A small masked image model, trained from scratch.
Training: muon at rate 0.0036, 4000 steps.
Rows from block 9 of the encoder of a small masked image model, named by matrix and row number. Rows with one number belong to one neuron. Each number is 128 + 24 x the weight over its row's rms, rounded and kept within 0 to 255. All counts start at 0. Numbers have three digits each.
After each neuron's rows are labels from the 100 images, of 14976, where the neuron reaches its highest value: "responds to" is what is common among them. Only what is clearly more common there than usual is listed. The data: stained colorectal tissue patches (NCT-CRC-HE-100K).
# fc1: MLP up (encoder.blocks.9.mlp.fc1.weight, 768x192), inputs 0-95
# fc2: MLP down (encoder.blocks.9.mlp.fc2.weight, 192x768, transposed), outputs 0-95

fc1.592:105088152106166086098082119138136120131112149130113149126111105116135144152145161140169125082131148090174132093130158150130139119149141143125113141086110135100103130102081122170118157124159116184117137120138125125153076111133182137090137101147130132150162087134168137083132109130120151136
fc2.592:176156121151088155138142119131100125113170105147141129127161137133126122084126113128086137171129130180088120128104123133130077144116117104159143122168169130149149101137153104148135101169128161102171124124131124139077130148125064141171124157119136105108117138139105134161132117095143120124
responds to: tissue: smooth muscle

fc1.332:133125115091131143150095114175110148132102124108128150106073128102095145150125102104160104100136193114138124170078098115168115091141108089099119107120187147118142141140148122153137116151140122147160066062145122129146141161127133120144119152085144115143108126121120151140145122109161160137
fc2.332:126154135164100104112161146107140097134109130134131109111166136121151111105110134163089173184146077117134145067143146127116142146176141131152128128111082107091106123122141134096154137088088158126102164183145132163123112111125137119120106109148128139136161136140134117134100136128079105088
responds to: tissue: adipose tissue

fc1.269:135111162124103121125087121099099137128121132175140134135103176149145117119181114150091123127129150112112110130122129118096089091114111121124119152138097128119119114062123134115112118086181114124067139095122113133152151147118139130184101132182129110125137110118115148151160102114093118157
fc2.269:118163110131153123120157150116162094152125123110115111124175091137119144155091151093165160104097106176137096113114131149170152174106169127083132120125155146156119151150114095134136164149089143099137107157126130111112117102121124172097143139077111153133136133119126096080124122116196139134
responds to: tissue: debris

fc1.474:095117129164109115145165129156078163083161165123141084144115142135080119148129105168113124146127075118130095135141082124174135127131139137093106082140126101117145130190132117166124123137170156139163137099162165129144136117124138127103121097078155097144155112112172144132113136107150178152
fc2.474:117139144097124094106107164093138104154110102141127174129151136102148146082125146091106129126143210113126172087137134121108165116144130102153135151129150141103121136097104163090150129098093106129089124141094123126122132157146137108127116137144125146121114120138081110148076167131068112080
responds to: tissue: adipose tissue

fc1.465:113112124116143140141156153113165144169128138152116164134088159093108052144149118104125134154122076107147115135164137149146144060149122151125127110129156114066154111139135104134082117133099125132104113107141091137117139110123131133096129109116155096146088153145100114153117109126116164180
fc2.465:136104115140112102113097164163096131166123140132120108080152162104117147145158101124142144113130101076114165109149158131123123083145135152125147135140113147185105076139125120157116134175133135144112130124138116125137126140143146131124115150057134114153133097112111154097135118098129105122
responds to: tissue: lymphocytes

fc1.590:120139125119146134158102135100136167159119146134162114121122119091151138119127131159143092111166110112127136135117140077139184110132160131137091117113137115102120118140124086107104109117157173099099132150151143160203105131177061095058108137153099130122125122116130139123133142143121090119
fc2.590:117093119073118125105154122150139112113113113171150115115116157157111115100121151134111136133127138159137120115147095139153076145126107105123166110135130132141121128106119170168174131127104099131157171102108126146086115138078148119173123087106153153157160142123154083102139093109142159134
responds to: tissue: adipose tissue

fc1.227:140098121138108116111123117099141137145107127069091128115124120153195142105171161148148113093103122121176061086131136111117147107117128126109144111145132122133107125117142149156105123123120114100146136096131096159139147120133102159136091116156152153147170142156138149127081165078137118142
fc2.227:106150138126137112156115088148117125138118129151160125132116115114060088164090135094122148142150138126092210137137114113138124166149147118132129127125131106101154148132136151080143126139133175159127103131090135114124107147128174082129127108080061129132090107104115123128158138170130145152
responds to: tissue: lymphocytes

fc1.522:114135134101097170097110138127137126157086139128130129102120105139143154124127134105137124083155160113122103117148140090115115105125154090090149152172135120150121111139104120147136145111058153140127084098177112116128104128142141118170137112198138113120138151116096150116158130121127140148
fc2.522:130138113108167094138131114132116112112158113124128149130118159124091074135149183132094122192117082108150135134119117149124145170117126138137136115112125127108117163100148132128123124138187122107133165143057143115135149166106114134108130148079109164152120096122167101126085116147130112113
responds to: tissue: lymphocytes

fc1.416:134119113139147117120144125165147145125139102101077113085094134121169166167070124118180132116159167124132096145103113170152106084130092129136125108193129132084133115134121119139142118163109105148158140128113121149114143163123168118131105162133155120150139123113099182105111120159159132127
fc2.416:136135130134112150118159135104124153144113186143168130131143129083073103102129132156099134137112095137123148141143121113113118142144184127114129144091118096110104143138159139143104142062100173140147101127145163113127088113126097141142106111119099144097113115146137093165139166084071111115
responds to: tissue: adipose tissue

fc1.344:107134140159108142123137143171164174148132119122102096129183142142107108150106134144105160131149178114130116144113107131136110106170116134144151142117154161122153092087135166114140086170077123089103106111171098069120164156089118083120079134156149099157130148133125105137148104117129108114
fc2.344:148129109109174118146146110088117096161138137106144134086101100105137152104126141080169102146107097134149137103151137140120178162105167141088112114121123104121109141145121105106133161090148113177121119153083122188146089101154132191125147099117119134111125126150113136123091163158115114139
responds to: tissue: adipose tissue; tissue: lymphocytes

fc1.173:112125109153138153116148105157149100107090127149127129113087155074143151175074161104124150119140118096148121172113092149148127167157104093144135139131105120099123117131140113121158130109074100083139103086156151140093144142132140079136117127078153130149142126144117110140131129129157157087
fc2.173:126127135096124098123119153083129134142158125115145154126166119168113145072171078167127103145150161145134127106143161108115141098115155169125115145127144150152156129139112136113086148116173157161149142172118124105175078116110103156128123118144119141133120104131088129127073143132109095118
responds to: tissue: adipose tissue

fc1.547:099149135074104132105120178115138141150085100170164094158149161117111158155129101178104130136176114184103106127110144100129096106152165129097092071125128141164156135094094127106129155111149136170143128106125121113103150090085142097122154135118115067136125123104133122131111111122117134118
fc2.547:132136120144130119143125128133138120129146144112115154136096103145138138104126154089142128137079142118143124107137144172108143147074091117159136184162124108113089141176136113179144102149133104080120149119109148143145105160169100184127100190108149160104169127174143063114141112110175116124
responds to: tissue: normal colon mucosa

fc1.322:157151133110150135133156131127085142113112160155167111160099130132121120132096151108128111158114125117143159077142118127158161162104144118111118122148131108112162157172140102105126135129122171111170139142122123151091145184182129079078149160141103168135132139099119127123125133136139130116
fc2.322:103100126126096140112100116148138145125118081099099187105155145085117133123159087142112116094165119130146088155117139104104109080176098142148133145128134133149142112097141162129135126113132094161114137100130120112145101108113112147177108111112171089117126114139120133162090162134099110112
responds to: tissue: mucus; tissue: adipose tissue

fc1.347:176146145149099144098152137119109140085099142132109092145122143138147161122140148074119161153142097164132150133123133080133135183136117132109123141150089108076131127145122092150117101144087132107086136134166136073157129130175098103148099138101144120095151139166105115144145105081089118121
fc2.347:080122127098144133159118101144127101139141117135123183115138103115108109156128083187157105107151146102125096158128109166117124083118156114124117132109143137194128127122121149087087164104175151145152105126087089145113132123079156148100130119132118137165129099092114136108077160179168145129
responds to: tissue: mucus

fc1.184:146130101156115127113134169136114088126145145097077151104118130130135182122107139145167127108130124113153072105166107151113129152141115113104127106112091124131141137122151141104112107135122115157099122182093114134151129136094151109127087116136140183126125149138145138114130133088074130152
fc2.184:103149137105142108121115107167126130141077110159155093150144107138134109130159116122100137136136124131102166171112154078145151138155137115137125170140157124126142114145106132159126137102110139123185129075131164128122162130165103119133142128098095118131129123146129152137136110140151154125
responds to: tissue: adipose tissue

fc1.290:137151131124114088128120156102124065123151143118078078147165135122173144143157172130100130169159118098167123148127148158158101131100128157164150115127093112080134111085089116119120108112168082068104149162133138157166149143129130162089108165148116111115115132125098142098126083152093124112
fc2.290:136128135156131143123146105127124164130135162120171172123102086138109111120086129129135142095107137173093130118147122105108151132162156127096111145135149113165134140164128120173151134129112188205133133126113125117090105116136139104171112148108142160136108127097141139164150169103178121138
responds to: tissue: smooth muscle

fc1.286:127124142157115119107142109145140141075119143130141082130136135156120143095108125102125121172112125118140150148111115123197106123126152113150099130126139082077186126191125094176128111143127160121184090115164131103066145184136099144109117110082114164167145137169141107160121146146171175103
fc2.286:122124117105151133156129122106091127149157148130115180092150125094133090131119109144098113114188151110131123104150085120080168119146104128143154118104145174139099144106109188107116155105132110149126183139150147133165118105131132111126120120154157094093111114118103125147116153121068101114
responds to: tissue: adipose tissue

fc1.579:124092108149159119115106157098121143120106140086157111122108115102135130122157114150132103127108131133153141133153130087164119055105178139121129114101168127135118142096125101116123129149113173149156146132159132123145100111163098133113141104126146145147142173124161161138105193115163122158
fc2.579:132183126120107127127139093187120151132144104168095144131142135114124089136100172112127129146172149134138121096136097157098146193160097083137124092152112118089134114146148135153152134120110087118102132122095131145113158159072162125126086127152096123099133103111126106099130118151070145111
responds to: tissue: smooth muscle; tissue: adipose tissue

fc1.703:169137114138114142150159135124114132084113144095151163158144135124176161126089130088123128132126101119145140167098100139117135153106155141117137140143152080119134153162146084154137082123111113077101167106152108128124155160146106108092159119151197113095142098160124137175097123098120118139
fc2.703:079119172099157143117109121115113118182137125130117109097132125123078081142125109170121114118144166113107096095137142136163138113126114127140143132123097148130133105121131169084115182104109139181178091155101115116157100100106177146166090097125108186174108155095105114098112131151110148108
responds to: tissue: tumour epithelium

fc1.630:100146116128124103151142102172139148138116137165103142113085150114136120119137123113121140115145142128102118088067118092119105111152113153104141130111134153152117098122135134135119148153151103137075118126164134140163155139108109128165116131150141090117144153133138115184128109135076160159
fc2.630:145104127132127124128130172088123094153099139082158104135166110165129125154140122124142117123101113152155117132211137172137141134109113113148120115128140103112136184137108128113133117095133162127144137103119119135100108115132149146090123108120063140142150111091114136066167146126162093119
responds to: tissue: smooth muscle

fc1.680:148109151126125146134093157135109147107166145110101113122153130157134138103147068126125086123161146113136146134151141125149100114108169141114123088116133171097120107124161167159130128171126180126135102114176113119130113127123137132081117121126121144081129150114163144143084155117142147141
fc2.680:102144119119140101131151123124120134143119125159119145119170101105125139119083175139118127155108113128134083114122101119128143164144127102118132146147146109123125127124156117127117136085117064165172155126093180140132123118113116129158125126144163097195155110177102111109142091141084137118
responds to: tissue: tumour epithelium

fc1.261:138130156152114114133120152121072149078119123084117115128131076111143177123119159144144120093132171104134143085138117104091134136126102125103124081124141125124137151113134124132195116113115062113142153104121149130105168111175119127133165080122114134133118161124181144151120148143089087139
fc2.261:163116103100177114123129132128127117165149133143131103101160151098097090078140120143164086139157123142094096163137141137085131143125171107125142147145173110121157139132145142122112112135130124160111112144123129114177118102112094137111087073124148098134151122139115101107123120149147125134
responds to: tissue: tumour epithelium

fc1.444:112111100129149128174168149153107138097121127139127147096127082129149080176105133119125153139140107121136150137082078106128162095154095165132149102116142107109170122158129126163164152146129129121143142155142169165108182156128148143090111137106160129123139167104166125110096121131167158124
fc2.444:115136138161113114117105125117141125179133137121111086152134179079080148112139101144141111133128185112135135127162144158117136102118144089139102117174106142143118137122120149109116083110103138170125126089114107083158067126137106066140105101142116125157127115147087127159143164130077126124
responds to: tissue: adipose tissue

fc1.462:150096121123155141154127139101133123094116110130118105131100160126101103100139143091155120107165108122159144136168143125150151107120174114093118142148177130147126110142114106100142124095142094092122125137159137149140129155125149179136130127137112125180147178108106132150094105159127155145
fc2.462:095148144097106110105102122163092147166116137131153176093137120115146121140126112154090123149100135103116123089115121121080126141103051142148145117122106136134130151122158156147126123154117152152134140113108117122135146140128113065116139107130156156099136090167160085114129150107151131107
responds to: tissue: adipose tissue

fc1.8:144152073110132110168134105129132148132130125106086130134149117109130160164107155174145105161162130107161108137119090128106121145118109156143110095169123130132116121085138149094110064128109082125081134096125106137135145152101147113125119131157160106135148134191092140102111151148114102133
fc2.8:105114165154129120074107149123142108132133160152163104123139122151111114120133146088119169103080140137117154096157144120171092138130168127109162132134134120102142111146116118128160178089116175130199128159121154133139129106136142131133095138118110173123102124077156118166138088093137149147
responds to: tissue: tumour epithelium; tissue: smooth muscle

fc1.422:137136142144085143128130171123166137113108132137132086112108098127125136137155138123125161092106128145128138128135143111170142103137105137125090106132138115129157115161127092158087100137107170167162113109139178116103100147113140135123103144069118136119123137141106152131106119133162116144
fc2.422:126127115117133129148111099144073100105112113130131151126126144110145123108113101120133125169175117114132124160083114119085104144146114133124120162145156138137087165115139151102130166114150101112096099168150067160127160151145102109124121115164124119131155100118139101097148151121069148112
responds to: tissue: adipose tissue

fc1.388:149143145106134121156159113140173142166159105106090141116102118122120060113153130112104105106173084128130104125102141132102135119129123119129130114086123146170085102132119116113140104127111087126104128136128064145120145099113138128137113144111137129118170126119133149136145061113104145107
fc2.388:101141121159136143122108157106107087096097138106169089116145123141127183163107107126158143181047149122137155109168127147116115150113135150112146122151107129098146140130150134125119137151134178119153107116138183153161113115114123136122126128162123141136117123145121135116105139145172102157
responds to: tissue: tumour epithelium

fc1.216:142143135133115116110122139094179116140115105120097120111135171127148160133126141113125149133133147090157131097127092122138154121132094151070099147090112084112139139056086112130118102071081063106090104171117135128166171153116131089131120153141119162132176142147138132144119113127103153117
fc2.216:137154099134139146156130106132092090097137127137148154124110077169115107132132146137146124130140106162105105178134154145086128157158166122182150129189157160141133097178161129102120145178159199134208150104135109168108088102118130165125154130115098122114083103106116113088139110106132099180
responds to: tissue: smooth muscle

fc1.510:122150139132140142176150096161147098174134099137135125128163142122119139104114118114116195058091121151149135177091133144125126122112110163094093090112114127163137144159130105112108159112165148138130137144136142145104135124165127131116174103108139155131123132179109156108147109103137080062
fc2.510:106154151145123134098125111152128110119107091102127129138100119116158126112099130068138195123115121158105156126096151147138120128096130129108137098140114142113136112207125177109152116112141084135112161067106077141136174134151089107091150135106119163127120102166127153116138134105141116129
responds to: tissue: mucus; tissue: adipose tissue

fc1.541:165135099115107120096119150125123083102139126122132140146117161116149149170108155087148131116135157111128166173180116122131118141144143133103098113131141136104140159158137096077144142127116080108159128145122147145112147167125117121113091170105135151118101162141116129082104133135096135115
fc2.541:105162157141141143150140074139164167132109153118123126108135081135090081107137125184152152131112094131115139102113127122115160128158104142153142138118107091150156100128154125119122091116122200148120127112143109122120097118114137126156152106110151129154117085160148127178130127135148129146
responds to: tissue: adipose tissue

fc1.13:123114135170126079095137155145145158120112148183118123110132153129104151167102170128122136125124128076094112128137116160142125143130119176113109060103107125150150190135136137090105134122170080136130118148160170105126165138081126126094148091091117098118105137108157157126141148107160151123
fc2.13:130153118101112155141116108117116092141150097092146118170128088150151132087151107122148136125153122198135154115106139083125138113129136108146146186156152139127118069133110090152132130140099168124169105098122070161124084144168114149154109170129147129142151116143081094150131101117090122126
responds to: tissue: mucus; tissue: adipose tissue

fc1.196:109154150137138102114103100085166138167120154129096086147144177143111140146098124099117155113133119122114139120121137170128129167130087118136144134148120155148110109120141115131157089096107105121135094119116096159093120143133167130143161110147141093181174128057090128123153127165164103113
fc2.196:156095077105147176117123137130090141136141137139165138092119108148114118147125177119120094137078143123151130138135128108137105115094156180101133163127135120106160149104117150118107142162154150130160179119143164118126135089116125159129090160128096138062069128176158124143107103079114104147
responds to: tissue: smooth muscle

fc1.136:139081103138164135146145145138131133131149117098114162090096083104119142168157088128159144136097079099156156161146126127185138098147148121130099120103132139144108093122137111153169149141137126122140101176120126121178145128166093153146139144124142155118178099156160144172151131091090136112
fc2.136:120153148157099120143096122109098117088112143161130092159147152132139123117143155125087114146143172128086131115122147168068111150114090103167141126141122109130155136123135173108070105132133134148111147118114120151076110106097142083106123133130112127153113150088106132092103099168142152178
responds to: tissue: lymphocytes

fc1.198:133174096129113158127139112095110145148090147177154099146100155105131156135128110103132117110128134095095177151150120147131121176164157119121123127171102131135112114142155095115138114145121147151175120090105102109114143171138162072141181123175096126107068142106164085113155135117170113134
fc2.198:085070141105155115109103135129106120125151130084112147107177133160115087131122152131102112137133125141182083089125154115109151098064117134115142144099128118127139153120104169130129153105167147119103143155145160126140128092138109185114077122101146141136153114145097152155104109124095108108
responds to: tissue: lymphocytes

fc1.500:161172126121149120153110114079164137123145173140142117127129104098108125160122085096112151127152145102140145075171117113171131109119136107120082101080167099145098097160158109097117136145112125152152079130129097125134138117147109158139135175133104122108142145152162105139132133137118129148
fc2.500:109078109133106158151110134170096124104102074115115132134118109155116146097187176140147119149126110134126141170141160162067129146151096135171167140181103154108159134104099131138131099134139134111089165134157141154120117128131140115109124124112143140152140118111137171126127101129116160149
responds to: tissue: lymphocytes

fc1.745:150097077165132108118148076133104147165099152149146130140069178153113109134155132137149104083109126091134089140113123162148115114104087167146165108151146122089110158139139117118126152113144113142153139056128114179147152139109146140137116133149174109133117132091100133099180127144155110111
fc2.745:118170168095100150141118163094165111120142093089114107121182126120126122147098124103112157148118119139142162109093138078141122130126154088079123137096087158170134116121145129129107107129110146114110084161132146082110086130152134130140137126108100132143142126169129112142080111125128123153
responds to: tissue: smooth muscle