config = dict(
    dataset='stained colorectal tissue patches (NCT-CRC-HE-100K)',
    translate=0.12,
    encoder_bias='qkv',
    encoder_layer_scale_init=1.0,
    encoder_inner_norm=False,
    encoder_patch_size=[8, 8],
    encoder_width=192,
    norm_pix_loss=False,
    momentum=0.95,
    nesterov=True,
    orthogonalizer='newton_schulz_5',
    lr_schedule='wsd',
    final_lr_fraction=0,
    adamw_weight_decay_other_params=0.01,
)
Rows from block 9 of the encoder of a small masked image model, named by matrix and row number. Rows with one number belong to one neuron. Each number is 200 + 30 x the weight over its row's rms, rounded and kept within 0 to 999. All counts start at 0.
Before each neuron's rows are labels from the 100 images, of 14976, where the neuron reaches its highest value: "strongest on" is what is common among them; "colour at peak" is the nearest of a few named colours to the mean colour under the peak. Only what is clearly more common there than usual is listed. The data: stained colorectal tissue patches (NCT-CRC-HE-100K).
# fc1: MLP up (encoder.blocks.9.mlp.fc1.weight, 768x192), inputs 0-95
# fc2: MLP down (encoder.blocks.9.mlp.fc2.weight, 192x768, transposed), outputs 0-95

strongest on: tissue: adipose tissue
colour at peak: white
fc1.25,240,182,238,183,195,250,212,258,186,220,208,172,156,210,226,194,226,246,193,170,251,215,182,186,190,205,169,118,178,200,183,164,164,163,189,208,230,258,208,204,182,186,189,192,196,208,221,127,233,154,191,206,204,173,227,236,191,162,145,244,143,156,176,166,197,235,190,233,219,217,211,191,267,217,176,193,247,241,179,233,189,191,176,139,176,192,231,172,194,195,204,218,219,213,184,150
fc2.25,157,236,211,211,253,177,198,123,198,190,210,208,229,194,154,174,202,162,238,198,130,212,220,190,242,219,206,269,250,228,225,202,219,179,181,216,181,179,188,210,226,189,210,203,178,221,197,249,194,228,215,203,224,256,165,184,217,182,210,142,243,227,208,229,189,198,215,194,210,161,219,191,151,186,199,225,205,165,209,184,197,257,225,261,225,190,231,196,196,208,176,142,210,205,221,226

strongest on: tissue: smooth muscle
colour at peak: pink
fc1.479,267,179,183,180,205,179,212,241,183,185,212,153,194,220,249,207,216,252,215,143,226,200,211,187,179,249,216,181,198,225,225,197,233,149,199,197,169,197,213,227,146,209,137,205,181,246,218,161,239,168,198,188,169,173,267,181,198,231,171,203,171,213,251,155,183,185,188,230,220,207,194,196,184,234,164,215,221,238,187,184,187,221,169,132,173,182,220,210,205,176,267,204,239,221,177,216
fc2.479,148,220,212,252,184,210,224,153,193,212,193,230,171,196,142,223,179,117,220,237,187,248,188,240,221,190,200,204,226,206,173,176,161,249,167,204,249,188,189,199,249,165,252,202,184,202,201,255,137,250,169,265,217,215,130,199,212,162,190,209,221,170,166,257,181,215,234,186,232,171,227,203,200,165,221,208,188,177,195,205,233,191,234,263,232,203,195,175,212,175,185,133,173,199,224,228

strongest on: tissue: adipose tissue
colour at peak: white
fc1.755,232,206,159,231,189,217,139,191,172,252,208,176,201,184,235,176,212,182,189,165,233,197,181,243,186,271,188,165,232,188,194,198,180,227,223,219,241,172,168,205,194,202,187,200,243,200,152,229,216,241,215,188,143,254,278,245,221,166,265,195,245,230,224,203,227,159,214,177,166,200,181,209,162,227,202,219,224,213,217,168,165,268,229,187,185,222,198,180,187,208,210,137,158,163,246,261
fc2.755,158,210,247,162,181,203,244,224,188,146,174,236,222,196,212,211,196,201,164,255,185,212,187,159,226,128,168,239,186,193,195,199,221,180,170,203,147,205,197,190,196,266,229,202,149,201,247,200,181,162,187,224,221,165,143,172,206,239,128,176,155,143,209,230,196,256,179,209,262,186,213,182,276,187,167,229,163,168,198,197,227,163,219,248,239,188,238,208,200,179,155,197,217,221,176,181

strongest on: tissue: tumour epithelium
colour at peak: grey
fc1.713,196,176,175,179,238,207,197,194,193,225,185,211,172,195,207,206,209,222,167,156,172,150,233,224,238,115,213,197,230,246,159,214,171,208,257,253,257,222,172,182,175,274,184,192,200,232,170,201,232,209,277,169,196,193,169,206,213,156,221,203,214,198,179,169,135,189,217,219,195,235,206,226,242,240,260,195,152,168,179,227,188,234,256,174,247,198,229,164,181,225,195,188,185,212,237,196
fc2.713,209,196,229,176,131,210,233,229,208,187,204,200,214,195,176,215,185,224,215,202,248,200,172,187,151,297,160,216,176,133,240,219,207,204,152,167,196,161,241,222,202,158,193,225,166,175,254,184,186,189,132,210,229,216,226,191,169,221,187,199,169,178,190,224,262,199,162,189,201,134,187,179,128,224,156,204,170,231,203,177,195,162,201,236,170,197,126,212,198,174,169,254,237,201,216,170

strongest on: tissue: smooth muscle
colour at peak: pink
fc1.636,150,179,208,146,201,229,191,153,209,160,225,158,230,206,158,246,177,220,180,192,253,215,224,220,246,174,196,242,230,204,137,207,236,190,178,199,183,189,229,169,197,169,194,166,141,197,195,203,176,193,171,200,216,148,254,110,163,165,199,225,253,173,177,160,286,206,197,169,171,208,223,197,175,130,200,230,186,241,256,156,193,243,205,183,265,175,178,165,233,182,184,169,191,214,192,199
fc2.636,263,239,190,217,225,183,184,218,199,198,211,219,154,219,230,186,207,207,236,185,170,225,176,212,177,218,226,178,176,209,255,164,170,223,223,174,215,187,231,266,215,195,225,199,233,170,193,183,251,228,201,216,190,242,153,244,223,207,226,191,159,266,182,224,127,178,186,197,194,187,177,207,165,235,199,183,234,201,180,281,180,132,187,179,137,203,202,222,132,183,229,195,182,232,196,236

strongest on: tissue: adipose tissue
colour at peak: white
fc1.113,202,205,218,251,188,183,185,192,170,195,183,158,192,215,199,201,210,125,139,179,278,195,189,206,164,187,274,184,220,212,199,181,144,175,225,222,219,150,209,231,180,198,221,177,166,201,235,176,181,198,202,184,140,244,226,201,170,231,217,157,207,198,175,178,242,201,207,215,280,200,167,179,185,248,160,196,247,253,164,246,196,218,252,192,221,231,246,161,172,195,163,206,187,172,202,206
fc2.113,220,214,187,167,186,208,211,220,183,208,237,246,188,209,209,159,195,277,220,222,125,207,204,204,211,211,155,235,195,178,182,247,258,179,177,190,205,242,159,157,241,251,181,247,231,205,183,227,206,196,225,210,232,155,165,196,249,172,194,235,158,173,239,229,195,209,179,210,159,174,214,198,220,170,219,230,122,129,238,165,204,165,174,239,173,133,184,189,239,201,210,235,222,197,205,192

strongest on: tissue: tumour epithelium
colour at peak: pink
fc1.649,239,175,151,242,206,189,196,200,215,178,210,197,202,158,196,234,209,159,194,225,225,160,278,207,186,207,209,216,174,202,198,128,215,205,229,273,203,187,240,148,249,247,208,241,170,197,203,249,238,204,177,162,167,188,192,196,192,217,225,166,214,200,181,201,142,177,223,223,229,200,192,150,203,164,190,183,152,151,134,198,188,171,196,165,272,188,268,189,202,230,193,210,168,175,194,180
fc2.649,167,208,250,156,190,215,258,195,182,186,195,247,193,258,214,195,197,242,217,212,193,251,133,173,204,208,181,190,238,209,189,250,226,240,164,119,197,188,153,250,176,170,179,151,227,214,215,183,132,211,212,241,246,201,186,198,173,176,172,195,197,217,253,221,251,226,224,206,182,177,180,226,155,192,187,190,212,242,260,167,220,238,183,261,168,212,141,197,182,184,219,210,275,206,228,232

strongest on: tissue: adipose tissue
colour at peak: grey
fc1.681,175,263,135,199,218,199,197,230,238,264,169,206,206,188,224,263,234,172,170,215,201,194,166,246,247,165,204,227,157,227,198,161,247,173,190,238,164,223,173,182,161,155,244,210,208,260,145,232,169,246,177,183,209,199,182,229,236,148,232,215,168,244,229,263,198,198,132,211,188,240,188,184,182,224,178,194,128,146,219,164,222,193,218,174,161,217,208,193,156,132,180,204,217,236,153,208
fc2.681,210,144,237,192,177,222,181,170,199,153,253,206,218,201,206,145,152,208,238,190,186,230,212,175,205,224,225,194,263,176,178,229,158,235,230,171,214,193,201,184,257,243,164,179,188,147,222,173,211,183,237,201,193,202,181,189,146,192,176,186,182,157,173,203,224,202,278,189,192,185,170,188,223,181,256,188,252,228,169,201,174,221,168,220,202,229,174,207,226,264,202,205,187,126,205,160

strongest on: tissue: adipose tissue
colour at peak: white
fc1.603,192,182,251,191,175,207,196,175,257,237,247,241,207,204,208,160,185,184,204,200,182,238,214,155,250,192,181,205,154,248,128,195,148,219,227,172,193,246,191,204,210,231,194,214,158,191,182,108,192,153,203,198,250,162,199,209,193,205,221,169,184,192,148,246,250,189,188,236,189,188,183,162,188,164,230,208,190,207,186,190,145,203,203,191,221,157,240,214,223,205,187,225,188,218,221,189
fc2.603,210,223,186,202,246,164,221,173,199,192,167,127,167,190,165,244,247,231,211,187,197,166,200,267,133,216,201,174,249,170,271,208,221,199,188,216,211,167,218,210,191,166,189,213,248,175,224,259,219,218,231,221,165,215,183,189,211,204,170,195,231,210,237,172,147,209,193,183,205,223,253,225,203,228,176,147,220,207,214,227,221,190,196,204,216,225,161,191,212,191,212,167,192,164,194,196

strongest on: tissue: adipose tissue
colour at peak: white
fc1.712,177,269,178,198,150,227,225,197,215,212,144,265,191,214,204,207,184,165,190,225,187,213,163,255,218,220,149,180,168,158,218,169,218,198,210,190,197,166,205,208,263,195,201,151,194,210,208,138,152,241,187,207,158,226,208,250,199,169,253,181,189,245,226,222,184,196,209,155,223,209,224,242,237,180,233,140,222,173,199,188,180,237,165,189,194,190,207,235,204,250,177,187,172,194,242,217
fc2.712,191,166,271,177,227,143,180,222,182,172,202,165,213,213,204,163,227,249,198,213,205,164,215,179,182,140,238,223,181,256,181,220,222,184,203,207,169,240,176,185,174,226,192,250,240,202,174,252,229,150,210,165,218,181,212,177,209,291,145,210,208,152,177,183,211,204,189,243,186,185,168,178,208,188,171,264,198,217,188,184,214,172,242,219,246,223,175,154,203,178,162,257,231,176,184,194

strongest on: tissue: smooth muscle
colour at peak: brown
fc1.456,201,251,226,256,183,213,230,251,214,215,257,195,147,192,182,178,202,225,223,177,156,175,231,231,196,194,193,157,187,187,193,181,195,161,186,225,201,198,235,221,183,174,235,209,195,206,260,146,184,209,160,213,220,192,201,200,211,199,236,162,221,211,175,235,185,195,179,219,193,139,240,201,151,189,222,221,217,227,269,191,230,224,189,242,175,189,216,175,217,166,188,197,203,216,218,223
fc2.456,246,128,240,139,192,217,165,207,175,228,180,223,227,189,240,210,213,183,182,235,194,240,174,185,201,194,211,245,243,223,205,202,219,228,182,182,192,216,171,211,219,202,200,172,251,139,158,247,141,208,255,200,196,186,203,139,235,174,212,216,206,209,215,209,173,207,251,219,177,226,196,176,246,196,214,187,240,200,120,190,217,188,186,165,269,210,200,267,226,234,171,164,200,212,162,134

strongest on: tissue: smooth muscle
colour at peak: pink
fc1.545,230,192,193,194,223,206,186,227,261,164,211,222,201,176,222,219,299,261,249,139,178,189,205,160,220,152,176,194,182,204,181,218,206,204,211,195,240,229,258,211,159,173,135,234,222,193,183,177,187,121,235,121,234,193,195,225,213,184,197,197,214,192,205,167,212,219,209,213,234,173,151,203,259,195,142,150,186,206,207,213,165,209,167,141,204,207,190,197,204,242,202,232,173,203,216,230
fc2.545,150,193,224,155,195,220,227,202,167,221,182,174,198,198,135,182,143,123,174,209,230,196,170,201,148,253,200,199,224,186,222,198,203,177,177,216,148,182,147,201,238,235,240,169,187,198,240,274,185,288,203,274,166,189,190,214,199,169,200,199,204,242,175,198,213,185,195,177,204,198,255,223,146,210,232,215,192,190,196,170,242,260,221,244,245,203,234,196,188,158,200,175,216,160,249,197

strongest on: tissue: adipose tissue
colour at peak: white
fc1.163,211,177,163,239,175,218,171,191,173,185,147,196,177,188,191,176,222,173,191,222,209,213,182,210,203,237,185,150,177,211,237,234,146,179,206,205,274,171,138,254,213,178,193,200,179,188,204,207,250,236,197,188,182,236,255,296,196,200,250,214,196,176,203,278,170,237,172,141,216,191,223,153,223,171,209,215,221,127,177,201,197,206,232,199,165,203,203,217,194,184,183,193,159,214,199,223
fc2.163,162,246,268,197,215,184,225,214,236,206,217,186,236,222,210,196,177,226,178,215,220,184,231,185,161,147,165,263,212,186,163,202,248,188,191,142,143,174,237,149,191,270,206,209,205,227,200,184,185,151,221,201,211,192,172,137,212,215,158,167,228,191,193,152,223,193,212,241,204,200,144,254,183,221,196,190,171,263,220,169,180,244,189,233,229,214,251,198,184,196,178,208,216,175,196,153

strongest on: tissue: smooth muscle
colour at peak: pink
fc1.647,265,194,137,164,211,229,224,225,145,173,137,221,173,187,195,142,232,157,207,185,198,166,161,198,176,244,241,202,201,194,186,242,225,145,195,210,166,219,201,190,167,243,180,212,188,161,176,243,224,216,205,189,202,209,130,195,180,209,233,175,194,205,149,167,233,203,236,145,238,184,218,256,231,197,218,154,220,174,210,154,191,199,200,232,242,209,167,182,175,234,271,202,242,160,177,251
fc2.647,176,171,218,216,210,208,195,174,231,202,168,231,245,163,255,217,208,151,252,191,203,219,198,202,221,227,194,188,200,193,154,175,219,261,197,180,219,213,165,195,147,193,150,133,213,187,194,191,205,232,216,213,160,155,241,195,169,196,227,205,169,213,285,157,179,161,156,240,156,168,164,219,200,150,225,201,248,181,199,179,196,198,181,243,226,193,163,217,166,182,202,228,153,247,165,197